{"arch": "unet", "model": "segmentation model", "dataset": "Sentinel-2 satellite tiles (TerraMesh)", "train_examples": 72500, "image_size": 48, "crop_scale_min": 0.7, "horizontal_flip": true, "rotation_deg": 5, "num_classes": 10, "norm": "groupnorm", "activation": "gelu", "weight_standardization": true, "pixel_unshuffle": 2, "widths": [64, 128, 192], "blocks_per_level": 2, "block": "basic", "attention": true, "upsampling": "nearest_conv", "init": "trunc_normal_002", "residual_init": "none", "optimizer": "cautious_adamw", "lr": 0.0047, "beta1": 0.9, "beta2": 0.98, "eps": 1e-10, "ema_decay": 0.995, "steps": 16500, "batch_size": 256, "epochs": 58.3, "lr_schedule": "cosine_restarts", "final_lr_fraction": 0.1, "warmup_steps": 330, "weight_decay": 0.1}
Rows from block 5 of a small segmentation model, named by matrix and row number. Rows with one number belong to one channel. Each number is 500 + 50 x the weight over its row's rms, rounded and kept within 0 to 999. All counts start at 0. Numbers have three digits each.
After each channel's rows are labels from the 100 images, of 14848, where the channel reaches its highest value: "strongest on" is what is common among them; "peak on" is the class under the peak. Only what is clearly more common there than usual is listed. The data: Sentinel-2 satellite tiles (TerraMesh).
# convs0: first 3x3 conv (model.mid.0.convs.0.weight, 192x192x3x3, standardized in use, each kernel summed), inputs 0-191
# convs1: second 3x3 conv (model.mid.0.convs.1.weight, 192x192x3x3, standardized in use, transposed, each kernel summed), outputs 0-191

convs0.129:399476425445434395498452491441437440422393451410481480466391456424454484475545444522559487504548536528456545469437409472555496426482541454529540416507505523491515526472458450461562480541602495464491459506496485538460421487353452372502451418513458483523548522551389518438395482428419462431450458484553530501488549471558503509522513561495511416498531537532571519463465563508482537403492476510536438468475493377485546512515549480544505557520571554490562502538604519445481517543552551537575525499588499512463456525561536470485493481512510523566490571548517536513548468615552532552
convs1.129:559482447590554528477535555544521518611556539519652483469613503502598522520488420497538502501521531529536507421504531510484467446445578475506500472525520511555487492579574594543546530507616561533521462539469487517545493520581518548488542575509594588578514513488443527550556504530470518578499568517497507492497496535508539499495491446495508545496458497479495546502495409471450542458443529592533480530454530445568572603487540476487451434521398421406553432549497482383463459492536476550473547476455549470453414417471485468461500564531498428405452447386440454465516367568431468520
strongest on: water; main land cover: water
peak on: water

convs0.5:577510558539538590507550488593585585559572555572523522477589551595480474504492451530535474510448544466531498559523554517503533506494460550434515576463491505476581514510433444486448460512454490474501546488485490514485585467519584553565493516563494350446503596586537513512525573556532566481451432545554499520535534529528475536436532526547524533574503534426509431501461523540527494514522521465419522434474462572459485465433468454528518434386446467484448436459454448487454462421439395419467472463447460529422466536497424537486477340387576490446525502469507425446442499462432486419
convs1.5:441474508538494446513495555456451455523470504443470528457457477454534484495498538463453495423440468501502487520479468449480469541482551439597516513504528555512491498532575528527540525490517521531524505545519540493476478591470473459534620471491532574559504481504488519493495468495485485541504596436466491472433463429450506453543436527519465478472519460543486629533524496535444619435455519525585433559478477392579531572517568472482495583632481475442583459572481603456390443537579509593542671523608491491545486441541600498551485596583483481571493482524434490623547454478585522554
strongest on: bare ground; main land cover: bare ground
peak on: bare ground

convs0.142:454476491474388402532454474493465466492441499413438497466348465461493505477513470500553467427538548506437504475452463400505481466500486397521561426506596565497511545395532506438497520563578534479544461501521524550425453532378475401499558470501486606499584522531439535448358525486469491475477525432488533531434461483523505506514509492515516382485509443551529516496506492540452578385481520463538495497461515381577510607496536462481475559572565533515544516525578566458506511547575573521581552515572487475511462524537600472400542490516488566534489541566510547481538429497555528542
convs1.142:493510414589613576465546574468483603577526549446615406458605507418556482480523388482579491540494493531527553408496505508539451410436550518520540457555496448565496474526531578556512563531553507570506450534458443494513467502567426555490493547511551481566490490476466540549576526567492561538460517533569518502517562546575557541506571521494531592486449585453526480469504475490457497458460519586480458513484520488476581535458515513596480454491508493460543447553498425426486500464471488527503482477508645449466405439539399446491446501480495453452447420428463444488449419590443443471
strongest on: crops; built area; main land cover: crops
peak on: crops

convs0.152:575516585590503529500483547584574521568586550527499490491504516560525470454467502567490562475522592491460464536492555488458527524564390489509498582454566544526633579408488515402450436524471445419517559454546520586478504486502576491546436528526498427483527539498585528508542487520576548430516460533544492543510512513507478554518506475507541433512513504490501432575557524520627440626595529475449538458544524601467471445537453471457473401410496521544463548432538418525569554440475505464456451498426463490483449536449402496384514400498524433477516509451563514405538480502465472505
convs1.152:462503472477493475511534494484428527483418533476487524475492528474458539524496513560523490512505560559534507522519543540521491543479589511487540525619589567606547543538595543525535518582567522516534526626539547533511509557487534472573569510585547553521521584569447557499497448485438482526499582492490517518507488481481495407561479580597414544494499542535523581450481543483465640353376495528516502545464544468528504534543553554549556533535458457466573479599443507462356384520475448553519501406519532511480361471516546514601416560534523495518502522481460501548484436543517493490
strongest on: bare ground; main land cover: rangeland; main land cover: bare ground
peak on: bare ground

convs0.168:446469518552519391437474603433508500530401461415385424426417458428564446536539530518517502506496527499564547413499474506558459431473555523577500457417574460452423439503515520554539563464556543555475473444523480490529394464487476470452473455417512471581477462434427460484476461509454483555486431526586462479507566504524565503579462443505537513451447472509454502489530516456465471615582470483526507564499477469591424601510416525520486534565543502496516529406569506496593561533516536542494454465556443488458485461583525450524587540584481456568468450527519537530589470538539552606
convs1.168:510526508463499479540554450514494544484476534537472552521496547546473542593482538598568585543527641571550484571602629572527547548534542528462552569584617560628611593512524509484530475569537499478604564553569575590558579559491601488505496542549506517503561582572467591505475511449468450505520566496464573494519462496466468472554528529551436543474499541531557569453459551524501548440404514492458551516482586512518459480564576579558567491470481486485532504568448465488472469506434475501470471425474482564441430508487515534556461527506593499458546567504492536492516452499491487476
strongest on: bare ground; main land cover: bare ground
peak on: bare ground

convs0.162:437456514560576494473496643455484571574495501441500453417463470441562412452488588534494532486537512515511496528471490513512473504478528474526489519462569537437507506500501481528513520497523544531484590472600565449523381545535495453577480442526532476537461465449499470505510452510474517523454424535505436569482512559532506478607481503516501554495471475591477455494521528427479421558516438488491473541542521485509324537558426598471615505490455431444468384436564481515513482588513408491400482451455512462386465456560390510446496449488471402473461411424455450447557482563491571460
convs1.162:503522532494537504547497479518512525489501533506474558572489501524493548592465571552520580557473559549524458606581584575516605607598498551496558578536531538577547562489508502477499442537485469468550581532579573570537601512470581495530477541560462513434514539571510572468464496458498456481574490460449562450506442463437448480592533500554432517484587515569513494487484544524533490482479505456424583465513528530479416418571522618509549476463554556560477559508434455532530535478379553480474458475449483598513429582511509582550465492527589489440604600526556574463482484441508523523
strongest on: snow or ice; main land cover: snow or ice
peak on: snow or ice

convs0.89:393484405422421426515459449437413497435400496411442446426404491397458464492495484501505559421578561515438502575519518424486580487553486426534566469478532542501542545406544505403471435538553503425521508433534546491411508555413475452526520494479474575529513497489467507462387502462497445497535531449501566558414447563530523561461554537525568444523579457511574515508526483454488453402460445446500508507482536397503506496478495511418544550563585539484514531545592524447467529528581566544519554566565529468548508558539530492439465526538514547545495542565540593511529462544494539557
convs1.89:534541425529557552478495519529485612558579583516561449481544495461538483478518381524642487572504521555584534453510522506539425410413508541436520411554479459533441439580522562591579571535577529591461419577435431442526516506567479572548500575537537532489413523527494505532560547558499560516406489560545504565560552556543501503487536477513531558547435590432532452427451471500487487477475537578484381469486520489480594506444501543529524463470464500487511474524505448490511484480497473504488460482472559467466490422497459469481457466426507496466428433452420447462473478605451458390
strongest on: built area; crops; main land cover: crops
peak on: crops

convs0.59:432506422487435411545469524494454520503461550441452492423368471428475471478519436542563524448580575518432509515501529441523537470525477416549587424529576549570546553430587527422566445577575476428555490517506526539443531505431504459499481525492442546552504552534418522463381520461463461460511553493523580513445512555587532558446574546488573433519571481497592518498511525511522544403489484507517479475507546412492541506475478498485479522506606544471533530509624514375441514542577615504558538529566554492497474526550499465408478460510533538510510537544503593482519463612520555532
convs1.59:508489428563608574459526555499469563581510533493597470430611530457548513530518436519560499558478521573602543461530521550557434451425576560482479460546531530563488494605530604582603556540629548573511457582480502488573515513578521562506515573532579533547491526511449537551549537533468527544447542524545510572531529537528523449514522500522466585519465559492507521442459443488451547454447529575519433503477515461537552566499529496569490466487390471456566459547481466448483465493495434520489473431466579473446417409495491488525506532476487461458462452419413403496477423611461475450
strongest on: built area; crops; main land cover: crops
peak on: crops

convs0.85:501537519597491471511479534530552467533527510475496465402489524473555492483514469484491548529526535441473506459480464482467521524562377527502534505404574537498529521503494558478503501492490584511472477399487482542475495501459490482466518450461521470488491442445527501515567495606537606500556524520577519493546536521525512566541516444452583399512488481498517443681650529579653470587637565458508527542495470579528422538570399515408501488479521513499472528407592555484542587510568507498471534528472465504522564488471496411406526456557474478475505475493509491417592515497471416611
convs1.85:475506473483499475511541495490439535495435530483490526470501526481476536524512506553538499524522573557542521518522542549528491537484594521491533513628582566608540539549596557529551520587566536514540514624528540533519525560502542479566573515578548550529530585556452554511497448485443484530509591495498528529515493488495504429557478584585432549500495548532511609467488554492468653346377498535521506561465558470533507539545558552552545521534450459465574481613446506461341390509482452551524513447513531505484363472510540511578426563541529504517500524487461499539483430543504489497
strongest on: bare ground; main land cover: bare ground
peak on: bare ground

convs0.8:488438465536554426411448619470488563556446490441400423423412413473539411488499566541520503478462497475527524501491519485533461493500524511522455469504543430479439461567519477608536582532525551604490507554554533405521425524424498464535474439537553422554387494475452466545536477519460525529506444514560442532503546538541552444494460508559473558518473489520474496499511540464523490569511480474505499569524505500516348509450369564531603557575511456476468489415564537515543508606526484526443466451532431385408495460537444520486526484541483466509423367488472500491549429482484596507
convs1.8:491521564431500490523532438505520508456498501546449545549470509569477558574423594532501564520464537518504428583582569531508595550587497516522487597504525538526569562454478493413489394515461445413546600493588558572518589494492593495494458505517427485429521492503531519427410493427520422453523472454435513465476427487445425499558511496500476513488536501569501497468474502497523483497490481391422586464526514530504377449563521547520504489459528565592481564492482468585539530496450514464406457475474450615469503600511519593516520507512576468463596596504570521469575528406541564509
strongest on: snow or ice; main land cover: snow or ice
peak on: snow or ice

convs0.148:545482609576498514490475540552559515557556520505478457470498500535510458452478505550512559486537576477493473519498531486473520495543379503527498581427567538511621563419482522420450446516470466430493563425545508568485499471510567499554419515522472406469538519493612504501523482518600538432507418543547498576510526527524459561527548501516556458529529522498516419541534523491625430656597498450460524465559524597460463461533463477457447439407498523554474547446566455548572553474490486475434447485447445505452448523489395504355532406507515419480525487437549489411589486503521519495
convs1.148:474509479494513471528542499488437531489424531464480531476498528476462534539491527569516503504495575550540503531516543530509500547491580494491570536590580571597549548535606541530531523577574525526532532611554553539513516589485538468582581514587557545527537586580452580499500463488437486535506594478487535509495488462466495433558489574610442544502518530535530579475485556490467633381401502537529510549466566464539505534536547553533554546542472453461567476589439516458346372526470462552530498422528525508487389482514555517603386566532533489524499513501460536562492439538517504496
strongest on: bare ground; main land cover: rangeland
peak on: rangeland

convs0.190:446509449413403428530428439489452446433440488442454484467382493462459482503472465510516515412529567530416484533462498432479535465521533397505553427512507522469529548387506489426438482529562526463535481463533536514433466561389466397551551475549480583506540524524431522452378488423453438488467550425461505517410439480488509473480484548532484420498523461547522528498518477472454519349417458452524501526441521373538535551485529481472505579577529522501557500563582562427457470540596531547544558517595492459515455567553559492450462527542531507556452542534534520521560407487534527550
convs1.190:514536444547604589456499549494506612602570562478611388458586498454584429449510350490571505533474506527537518402488493486503459377430493520494505396535482428544455420530521583541524543511516517555459402533404407432496480483583448569521514560521546494524422502483487503548578549582507575539465503536562524525536564540557507511474551516480532553505441585423528438473496455501486488479477527558473428504499512503475586525438476526530481436470519523502494494521523440482520524454483496500513476519474592455488452461501415447450475472466487476443440415421474436448461441572438451443
strongest on: crops; built area; main land cover: crops
peak on: crops

convs0.98:581588568543507567536548533594604555538606549557489564558547541592525557490482494572459536462457551532457480624554619465442532583550423536463506563503529576553558542491491514471437479533489490485544535513524544534471598506496605547504476535468492455453466546533548530511551503548562578452444452511508511547477448519486503495546491401560452478542507450487503469553512450495552493501473505499465528462460484552451507453519445560444570436451434451477495478440453453459509469459467429481411476457440475393411393541402454505465474420496493448435449525433537456456500423527351467520
convs1.98:417472486429468460467466473421425470438389479439465505527463497460440484497442542494442497464476480524503456526500475491493494541503554480531485540511598578510532547475514489483471487519535471498539543549554567515447428529437453418550539425543507507475503491503428475455463448471421470475459518419471482520466450414445440356571483573565371506478519517548488541444453492464446580385384467471495480510499495397500482534542565565500574588569459484466589464594463566466410420573488460584493540433561494508497410472544571504601466536551504453543527528499454485576510406516612532499
strongest on: bare ground; main land cover: bare ground
peak on: bare ground

convs0.74:393488398435395380510447461436425484432394485394437457402376474373466468480520478494524533442588550527458515526528510413508545516531500450540580431483551548497522535414547521427499468523579508458527460442535542489403487529411472430474498477444471550544513472490435499460398496468474465485524513465534576549432477540544544537507564517512552455530553469555566519487520444473483469442480462483536472505478530395521512508527505507422510540561585536472526534544597536455498553527570569549547550550559517471542501542549553477438497522546495541542490574562526592514542475603507541575
convs1.74:540534410510566532473523498530471590549537552525577465489573510487539517540513407557620501593527577583611525476548575561534437441423555545411531447591537507562488476599529584568591544576637539558511450596462471497573535519573539543549506578570578530530461549535465514541553534524472523525451524547526529571552537551518498494504538496544505583554445583461543497429439464499484514444439523577476443465454551483501565496476536541546515452489447461441537467549499457464480453492505469520494474463456545478454442408493472493511458507448530483441453459463401483460485441592450463413
strongest on: built area; crops; main land cover: crops; main land cover: built area
peak on: crops