config.toml
train_examples = 72500
arch = "unet"
pixel_unshuffle = 2
ema_decay = 0.995
steps = 16500
warmup_steps = 330
Rows from block 3 of a small segmentation model, named by matrix and row number. Rows with one number belong to one channel. Each number is 128 + 24 x the weight over its row's rms, rounded and kept within 0 to 255. All counts start at 0. Numbers have three digits each. After the name is the row's rms in percent of the matrix's.
After each channel's rows are labels from the 100 images, of 14848, where the channel reaches its highest value: "strongest on" is what is common among them. Only what is clearly more common there than usual is listed. The data: Sentinel-2 satellite tiles (TerraMesh).
# convs0: first 3x3 conv (model.enc.1.1.convs.0.weight, 128x128x3x3, standardized in use, each kernel summed), inputs 0-127
# convs1: second 3x3 conv (model.enc.1.1.convs.1.weight, 128x128x3x3, standardized in use, transposed, each kernel summed), outputs 0-127

convs0.114 100:160121125114047154121126154163115146096131061126138120120128108118133129117121129142154119148099125108118098170136149115097108106141175138114132122157159121129145159114156152153149093158161079134115112119160149098089127152140114103123127123104114107147099128060160143110077132136151130079121125126150114158089111123090157134094104130148157122125140101122132148117143094096155115112143
convs1.114 133:118148130096122097141112096104083105169130158130120109157100150105159133134161130122127108113150156116112178143135154147160138119154126163157121152149165148124138148149117151136151114147131161084139129113136128164106116127137184121153156095163094096130117117137110079092151150119113139107126112154130145088092179118112134105128161139111144149115098123148081143182099125158127101174094
strongest on: snow or ice; main land cover: snow or ice

convs0.44 098:129117097099142146113111147122113160101133113149143088102075113115151099104108124121123164117100190135151128043097155118141138143142125124115149140120183125104138110144140126117140151126151149105145163101176100101137137158143135114106116091118136143145110130092125136108130145119149097140090141151176146117143094121133136111133119130211130143150119085097093139104146115153122133149147
convs1.44 077:083093070135147141116078128128145117124143143093118111098117154149115129101111128110110103095108168152102102118125166129111145120122123098117113119123147118150143136174116111134137102119129141156128151146116101130140128078102164140092144131147076160116130123147099128135150085150104081134145156138151134198118155157137106160159173090091150116150170122145128158134096111115140155131158
strongest on: snow or ice

convs0.119 099:151153170115105127117162145136143146103164086083176116110121121110137090155145116115104110158143098141126100121139156120102118119147132160119092092142118152126146139137151130156109123114100094138055098116144135120070126123141137083129161137097136153135141109095107135115110094128117193121122131142170120131099130115129112116111116148140154111139167092075113162102131111147164129094163
convs1.119 108:122153116082069083129120087100102104165121137122120086147107103076101131129143131126103153101105143080105157104088159115146150111107158141137145110128152185130128146131131158146109150134115125120157145083075125144127118170147145160153141130113133104102114145134106097134112163103116145136155123128107131122120168171141132114117145147127097148078117168175102150156108127129117115141105
strongest on: main land cover: water

convs0.73 086:149110155141115139109116130124176130143138132133158146143148157136141115137096107148116152121130125117118104164119176152093102107126108100135126119111078134091123105144052089102101086091113091138186140192126180127138146109158159126149114146121149148076167112153139122107117096147134156139150136129123135135124129148132139095139118118084126103140127152178136120084111149153131110127126
convs1.73 099:135096165108134115129153153131114140104125117161131129163128147134123113168158131137129120132149066126143158142146091131125083114101129160153125115191155119153117086145143124177128125096133124156105101118142127082129127126140135065134148133102161143153132151173154146125154117097138173130142112164110125105117131117063127114129144094111122145137140097135122139144187130086120135190126
strongest on: main land cover: water; snow or ice; main land cover: snow or ice

convs0.115 106:158151143112110110087127144128117130118137107084152108099106150099141112155149092125138108127171132145123131126127165130093121119150136131147105117118110148089181119150165138162137103142109084156103084089121110108115125125119118078146149124129107119134112082110107075115097107136134194117125141134139099130121121121146135101131112141110176088123159102092138142114135084112159121097198
convs1.115 100:149133103097076115141107102121082101146141141126114099148104111094140122121143133108118131117103150104083168112076138106142129088101132138123121123137137147146115116106152172098108138127156140086116107077097103125134101166138157162147136142115129085104106124150113107121118172116134146134153113146132109117119157122140123099142152142122106144052077144143093100159087121157083094136118
strongest on: main land cover: water

convs0.17 087:129130135103094127109098110123139112081072092154152104129146106134103119143104131057150119138158131155127119111150109116137128147140086174127128186139112119167101087121165132113111135131134134147166119149108136131109132121117174112091139167130146124131136114149149169109167137162145122181106169124152080140120155083106091146129136094127136138131144142160160162142134164143138151148121
convs1.17 091:173118126147161141157177110134112114147136147112140130146141128126113140151165148154129100152135093096141133106130131126148121078093104122159082113139123099131173098093116159128147122149095134111146130160139158126107165127156102140132193157127155137080129149101143112179157121123131135114166128143125145179141142173117112108150147124130188093164154140122143148109161131141162148098147
strongest on: snow or ice; main land cover: snow or ice

convs0.74 076:111109142148101098103114097072124075122114097124148165116110171110137115089106125109130145133154114125126133128161157136123101135138127178112159176102169139107122118151129119136125129176122123164114148153161149118144139156133169127175138166077128149183141118159145131124132135068146103158103119117121121149099116145122105094146105133139133120140144110138116135129136165207124140144112
convs1.74 074:156130151146139114113184126127095140129074112121173155130108146134134143128107109139156133155131105119121118117115117151098124092153124159139122110168186145207141090114130133170105128110131144161121115171134147124125128138132170113142158124124169137126151112115178154132156141144131121145142087176162122148131166119103170132143146114095134178151145145116129141166111143101113142172157
strongest on: snow or ice; clouds

convs0.13 104:128111144142098151120130149175124140126134129112097136149156114125114118118125107115115126128102154116116146174129118123148081096104158158105130085128126132108147131128076104124147114105115119134146087116073102103120129113129099103163134135130104108120099174098143146155086123120142147098107112134143123135078121116127158150098108158110191098081101093130104104076186126133079102108106
convs1.13 073:152137113152129142117123161175131162120129095132106177124158144128145134154140147077163142158152077100124153170143147149093070124119099156151144137121107100128124093139138109119117139130099133116103139156154094148116117067129135105125132144095103092150096114154144133107098123091140107112140097103148132104163087110118164140159120132178154140128126119080104106171152115135095134121135
strongest on: snow or ice; main land cover: snow or ice

convs0.68 075:114112135144120117111084104094152092152160127126152164128105149087126117155132136147141140129135081130121133132158147110127089156161082176116119156094153136127119115133077118110087113179115125158115166142152157139106131138139171100146133159081153171132113125165157131115119148113153103131105125115130118164089116158129126096089105151133144114156145129109131110144120179188092127130114
convs1.68 072:130125152136156079120168123119140127126091112122177129152098117125127151169104115134130135154138101113129140090109111159112136138154147148143143140151141142172134089107122127195100127095123134170161124166154162118138131169137170129131142131105179128130136126144174145164126112133152136114138094156158116161133141117135171098122142126106103189167163158164131133151135151100110128182133
strongest on: snow or ice; main land cover: water

convs0.123 105:096114150108104129116134132113123122133137105132148110143124123110161136129117124153128129123123118128096106154103123109114085030110123150112129132142120082170149172180112139154103138119128121126108107072161110105086126143113112082110124113091149158131129140132105106179156149151139155137132120120112127132129162137147150161120103136131142103167145122053124110137128103085120092079122
convs1.123 128:112167169149147135156134091126112126146142127138146137153141160136150162105138175109116136142166113063106138147133150143132117102094164157170152119127149098109170157112146140122114138130148127090124119138143128144176137166136140180144145160121119067128135141165111119144119172138153118158104128124126109155097098134157155109149144146153144135106152121166105135113113183150175125172133
strongest on: snow or ice; main land cover: snow or ice; main land cover: bare ground

convs0.117 100:155123177101099122115130138125115133134139148094121115146129098115133100146134118133111114118143144104153138119139148109138144150130141144112095142107118137066153124118141108127158096151136122136078102111086116158112117125147103110132197165129096079083090130096100093116109119123102218123133120137128132132123111147125118092145136152134181084153134107127107124112132162140114149079168
convs1.117 085:141152111101082094128121125119153110138144124128105098129109099093107144098119115127114123126107145095102135104080142078131120129111140112108114121110106138123088117077132152066104136108089134140113109088086130145128121137113124116131089120109122068142116129134122102116122149133162146122137120147136119098134150127149138106127136141137060170108104172100159107165069110164080094144099
strongest on: main land cover: water

convs0.124 102:158151155090101119108147157134132124152141092098149108110089151087131106172140118120127110126154108142117104165126174135100134098135129143118102115135113137097146142142143156160106121135114089124092096094127140129095118117125129095126165114122093125132112117100087096098104117144135215125117117134152103156119115132143131142132108134149161093122153119071123146101131103143160119073188
convs1.124 091:134153086085090093154122085116080092138127147135111089147093107082113135127141145114109117121098139091100162114087158125173139098096147139134115115149123154123123122125149184119117155126124142099130123107087112123120092155131150163141131113113119091115114133154109090122127159117150153118148099150119140111117176146147109102127157162130098143086087162147090137171107114136110116148100
strongest on: main land cover: water

convs0.96 102:151134133154120114117151131119123130169116128170105124135147159143129146100120132154110174138071144103168147128124142118078106101138155129124148116087108113088117095136116081157112133064113113127121124106106099100163102095129094164166153124132134128146134155089082139142108162124154125152096107145105137113130116122154142123121101176106163090112073127133102104119154145180113127113119
convs1.96 097:145142136149129157123133138138103160075147140136110171099167137189110173090067119101124119155119108136119132197125111130104135145139133152107102119087117111084078111134097090130133118168162115131096139136139111166140143152139145134152105137123149123154124129104156145092130112164155136153159125122140138110187121110134115152194120100158120143126119127110092139127118137109132145141139
strongest on: snow or ice; main land cover: snow or ice

convs0.8 103:146106133134089145099121147174129146128129125117122136143146102122121110102118103108133123132108156125129142151131122129134096094085180160105122090126117124090156118112117097122161108117119121131149093126070105107136134131139109111157137137114094091114090163099148139158070120109149130085118116109148111120065128127115149138115104156107153105065123091143113112076197130124096107126109
convs1.8 082:169128126156140134100118178144117157127114096118130187114153135125169110166135128110168132160145109135117125167139120139088074111123074157143142119140131117160134108134134130099113141139102123120128136138147077168141126062135127082131137163088098100143103112128130114096113119100120118117140128109153119097159093102107154168158115130176156112108127112084110096149152109151121121105134
strongest on: snow or ice; main land cover: snow or ice

convs0.21 100:129107154156117154116130126142152123100161152126176135124131129147139106183134112085160118150128092160144104141141157119143133158115073150113130154152083085148125147159135092138105146108129126148162136147128136150081126098127150095132117146106122158149152119165149139144153127120127128175122130132176117138096151082130037114123126092133122136132148099102098133112117126083128149165139
convs1.21 089:123092144131126121132130095151146111127120143126113108137122153100117155146160115149162148117126088120141141137118143163164127127115115121120127127182105146151140129103102163176136150144095142117108148128120196117115150143169119174125189129127142138074133178137138125172112104095111172123124145115085105169103137157148114135115125155109169146157115158155166128122166162080138111146124
strongest on: water; main land cover: water

convs0.59 103:097110142160167146092123118106097128139119130126110145137142168140084124148133140119134133151131092127117148165125148160113124089125101156142133162159149148158173144139147164099103140107163147102126135135132184135091145119112133123153136110156121135132131177178172143081136148123083135160104140164159140162113149146141097122136141125128124168123157153140133143106077164145118172176161
convs1.59 147:147155145100079121147127136148163136174169148166131104129125121100132152136112136185130162112114157133156136098108135102125140142140155095130154142116114132137135133143120114108145194176089123131120146116117138166139117109130116153106109111124135123124103152086113105116079157114127111108111129064105108088123111149168146121089091186118116138108107148148150123165132104110127072101126
strongest on: snow or ice; main land cover: snow or ice

convs0.6 115:161142159156181131118149156131120150084079123080169142106132122147131124148121078122112112120151131117120096110135100133167107160125143113132124045134086121090099115177140108150144158132103082163088125123112101126116153137156131127136123162119133149127130121155140128174113100145124155127142154149153121133109116089137114131103109121106104110152162095087111156142123124120179124116113
convs1.6 151:137129114125095132148119169119073164144112129138098129109140109137147127134157139183134175115137125116157159114121111103103123131160118093130154122131122126142096136144085119092128181138098093130096159107131117164114141108185151182100089122102130116119086142121155134100072153086129080115132162110087106126102138180137145141116126152145124145150127135095122151133161112112129135103124
strongest on: water; main land cover: water

convs0.42 105:151091130115144158131135125195165156149172165178171139143164135109159184160142169168124140154102107130152120150132157126117120144163140073167119162119105111116142132154123118102105114112140111103172136107100176113139102111137117157116104129163117117075106137097145131083104146130155132140120139117145106113106108138129101160112124139125115164121118139151124119124124117140118099136172
convs1.42 117:115154116107139124168126140134182120133106097127131109129096133109134114144141132129131138082127161158133121087136117134130102151137135099134131146170119073167120123141154129152111103095123107169099116142141124130062158114074102091097156118146123195121122126126106126190147082136128171129159138101092113144105114093101142130129090124116149140125187140119144112109109163134137129123152
strongest on: snow or ice; main land cover: snow or ice

convs0.103 117:145106119135136117155169150126128124138106126157164130137123106141149147135105166168137121113127115105108142166127114085121155148123112114102128096134120129109130111093119146172113134118114105112076111089125138167131094096079084166088143107114128110142133153139120144164130104130106173150170107174157129105147122135153149148105146127175126153141095084081063094138128133112114094129104
convs1.103 090:139142163124109146076117118111158143093120115124141101098137122165154137076097113171103143136126124122174079118117132091077116160152169149128122147094110099108125168150103096091111128132091122132114117100167135114126112151097125141118097097103123117167111137106123116093085130105173089097144105094134128130107090154131108113128109125150087135155113174143138137105140167119124146145130
strongest on: main land cover: water

convs0.60 105:115109155143146097124104121100141115123140124109107119134138106149102108084114123119092137107157157141107126134118119125131123136126154106097093108101109150123083114108123133165158139138111154135080124155094129141126168154162146115138161138102100176077103128116098114198131113109111152103120143114086114158102150105074116119134154136116158074130115106108108136100150147151090133109059
convs1.60 088:130107103116099133112136127110148154157131161111122138131135144112142109089140128140133097146133121123186121124151125104153139151146145112159094113102141171126114158126088158072117097104119161111168131143161182161138153170141118136124082082140164122132134156132131164119128124139125112125137123118112166120135138163148142144091133109146047177120109164123149127120084129145100120152079
strongest on: water; main land cover: water; main land cover: built area

convs0.125 100:152134135103130129129149128161117120089123123120159131122122119135102131120140150112110123126156160133129127161139171133107154123126149128145151166145118105094151125112153130142122097115142067136134122150083122148131136106121122119124228158132089114104095142125108114102079103108115206130121123100116090120099105083111106109125132138120195098089135106128124124109131127135139120084170
convs1.125 066:126119117126072087128120153121112119117147123148109113093123118121127123082104124104159116130120111105155134136085153093151126120115128122115117113132113140113080143112121125091116132091095132137115140108121168130122160207161123121121109139171157091147127149170163158125119157136136152134106084122135128117136145167137169107111108132132060141103092146091141111188118080138105097141117
strongest on: water; main land cover: water

convs0.0 105:149123149136091131127124149140124119134120134104102156150154118120104131134126106131105122119106156091114160150114121106121094099103171147096116093127134131103140102117088102110134127093135110139136094102079093094149142115111101122145138144124101090126113189090147139140087116141159130115111127156144128128085117115141163134105102168111173092092100084142106088088185133145081102105110
convs1.0 080:159129120139115134089128126126126155088116089112112157095153133138123106163127169089134132134125066100116146165129130132097080107118116150145128129118116117138123124109132128115107137139137140091079120131140066160142129097124148119122126130063127085143100097142125139100111125103141122141148089122134121073158090117098128101179138133205156119097101125102129095135153117147101140115128
strongest on: snow or ice; main land cover: snow or ice

convs0.95 113:142140115131114105139102139115044134121101090094154144104122072130118098124137097138104124109120140129105138104126101118141125140122118122113132099090131125103151070082091106126130142139140122145101135151118133091129122114126150152103144152099123115126153169141129162166166136130075146148103132142154109108167138143125096107085155128152148075112117090099128122123154108061122115106103
convs1.95 074:123176117163142163084144131130130186103139130105098132110179136151128166054104143145131111126142125102132127139086135131097097118104146101108130122117121121115073086132113105133092097096120099128109099127102172155099115141135108124110113126153124094129109127125144162120126121128119143150176097087131129111142116151146134110130087143157118143122125196129155104106117167116132083134152
strongest on: main land cover: water

convs0.82 097:148163135145121102129095151121058132110111091102147144137110078128103102116149078138090145107144133120118135105119127106148125145124115123140139088082120122094163106104109072129126133138174146139101119151095115083160149142153152144119139139089135122083124141117128137146181131122084132146120137143137105097157141134107093112109145132129123076125144094098152131134159088070136144111133
convs1.82 075:134172097144153157120127140166123170140122122110109155131175144115158158072106124176132116128153104125124128120110095127073098101100120092101141134112127121113112151110133094109095118121118080126125110130103127170105135145153085123101083173149129114144113121078144139120123126128132134154173133080112124108138115156117144113147070141126117121115154166146119100073121173131148112123150
strongest on: snow or ice; main land cover: snow or ice; main land cover: water

convs0.29 088:111182111100095130112086111154123130089120115105142138137150126121091122105146108136130118111151147150128129137143137129143129153113098140112103145115114116129116103135123142107097144087147179143140137150101108129154097107096127120174138162144183157106133084120144130134195131172165128169111181131152136094142173138122092131121136138102122102115156147144191110170120170096113137121131
convs1.29 100:139137147158192162124180153180099148132159106155174156156156121124177126106162137148156112153165073144126135140144092166140115130132110131126119143137144099126141159122153166170111132126145110144133133160175150142133135157159115121111154144130128137132121120118139144166157125128143164104164151121131144178096143139122121132128112110122150103145180110112078123089161131129169139126142
strongest on: snow or ice; main land cover: snow or ice

convs0.47 105:127071116137124123105134135159156142122159117174168121121142133148132142079136110151125126118092141139175130139153154121115166182139152093143115165097131058118157158132127101111151083173162162098108134121104130142174134117130096149120141069151134138109110141146109109101163158131174092142171118105098140116130131135117101128120125105107119127162114154142124105124114134141116107124164
convs1.47 101:108119139127126131135115169138164151132111130124133162142152134150145116117164110124149126166164121155105107113138092157140112150155121098101085153131093144126098163138160134145133093079091127151138116127159084143083148108097100130127148130111109176123117092154126100144107058131085154094124153130161103144102104129097136152088112110091111145116133085136109104163079139143117132131118
strongest on: main land cover: water

convs0.92 110:131107106122119112138136128142156107139101133153088104143122122119123142121126172153132127117098126134144140122128126133147155153128109123139124192174152179174152133166183172159157125085140162130161155132120169171143110076113146130119134081131103145096116135153143111162079137116097141084164138145145173134125139145093145114151136113122127148158137164162135149127086142153142141160131
convs1.92 112:154199157133108108113147115151169132195157115170141110160127119135113158144125128140175154155145141146125130107119147129119100120106115105133154127119074120136130095148149132104107193150099103134121124095114117131127112100125124149128117126109112117140127123081112124117106124098125133100113153095155132105123131128182176118090106177157129165099141160124134139155138113158121070109155
strongest on: main land cover: water; snow or ice; main land cover: snow or ice

convs0.91 114:141143100123109109144108139104060150118095094111127148113128059138112095110139122131105127117134128135092147132125110114159130153130128121124115088092112108112145079062077113126112137131136104131105134161115126090117113128116142135112132154094130102116143149140110153153184131123094137140119135128147085114153162146117090148085166113111143070116126115084147134129162123071118117102118
convs1.91 071:137156103161154164095128166166135174127141135155120150118173138139186164074108126160138124123152123119141141129119126145095088123109108117108140152115116070116119104138114098153103128106118110119144117193144151166108135114135089147073123127145120098151108143141146158134125130137148155121165092087108118120126098137148148095143097136159106145138137151142116086115127172140130094144161
strongest on: water; main land cover: water; clouds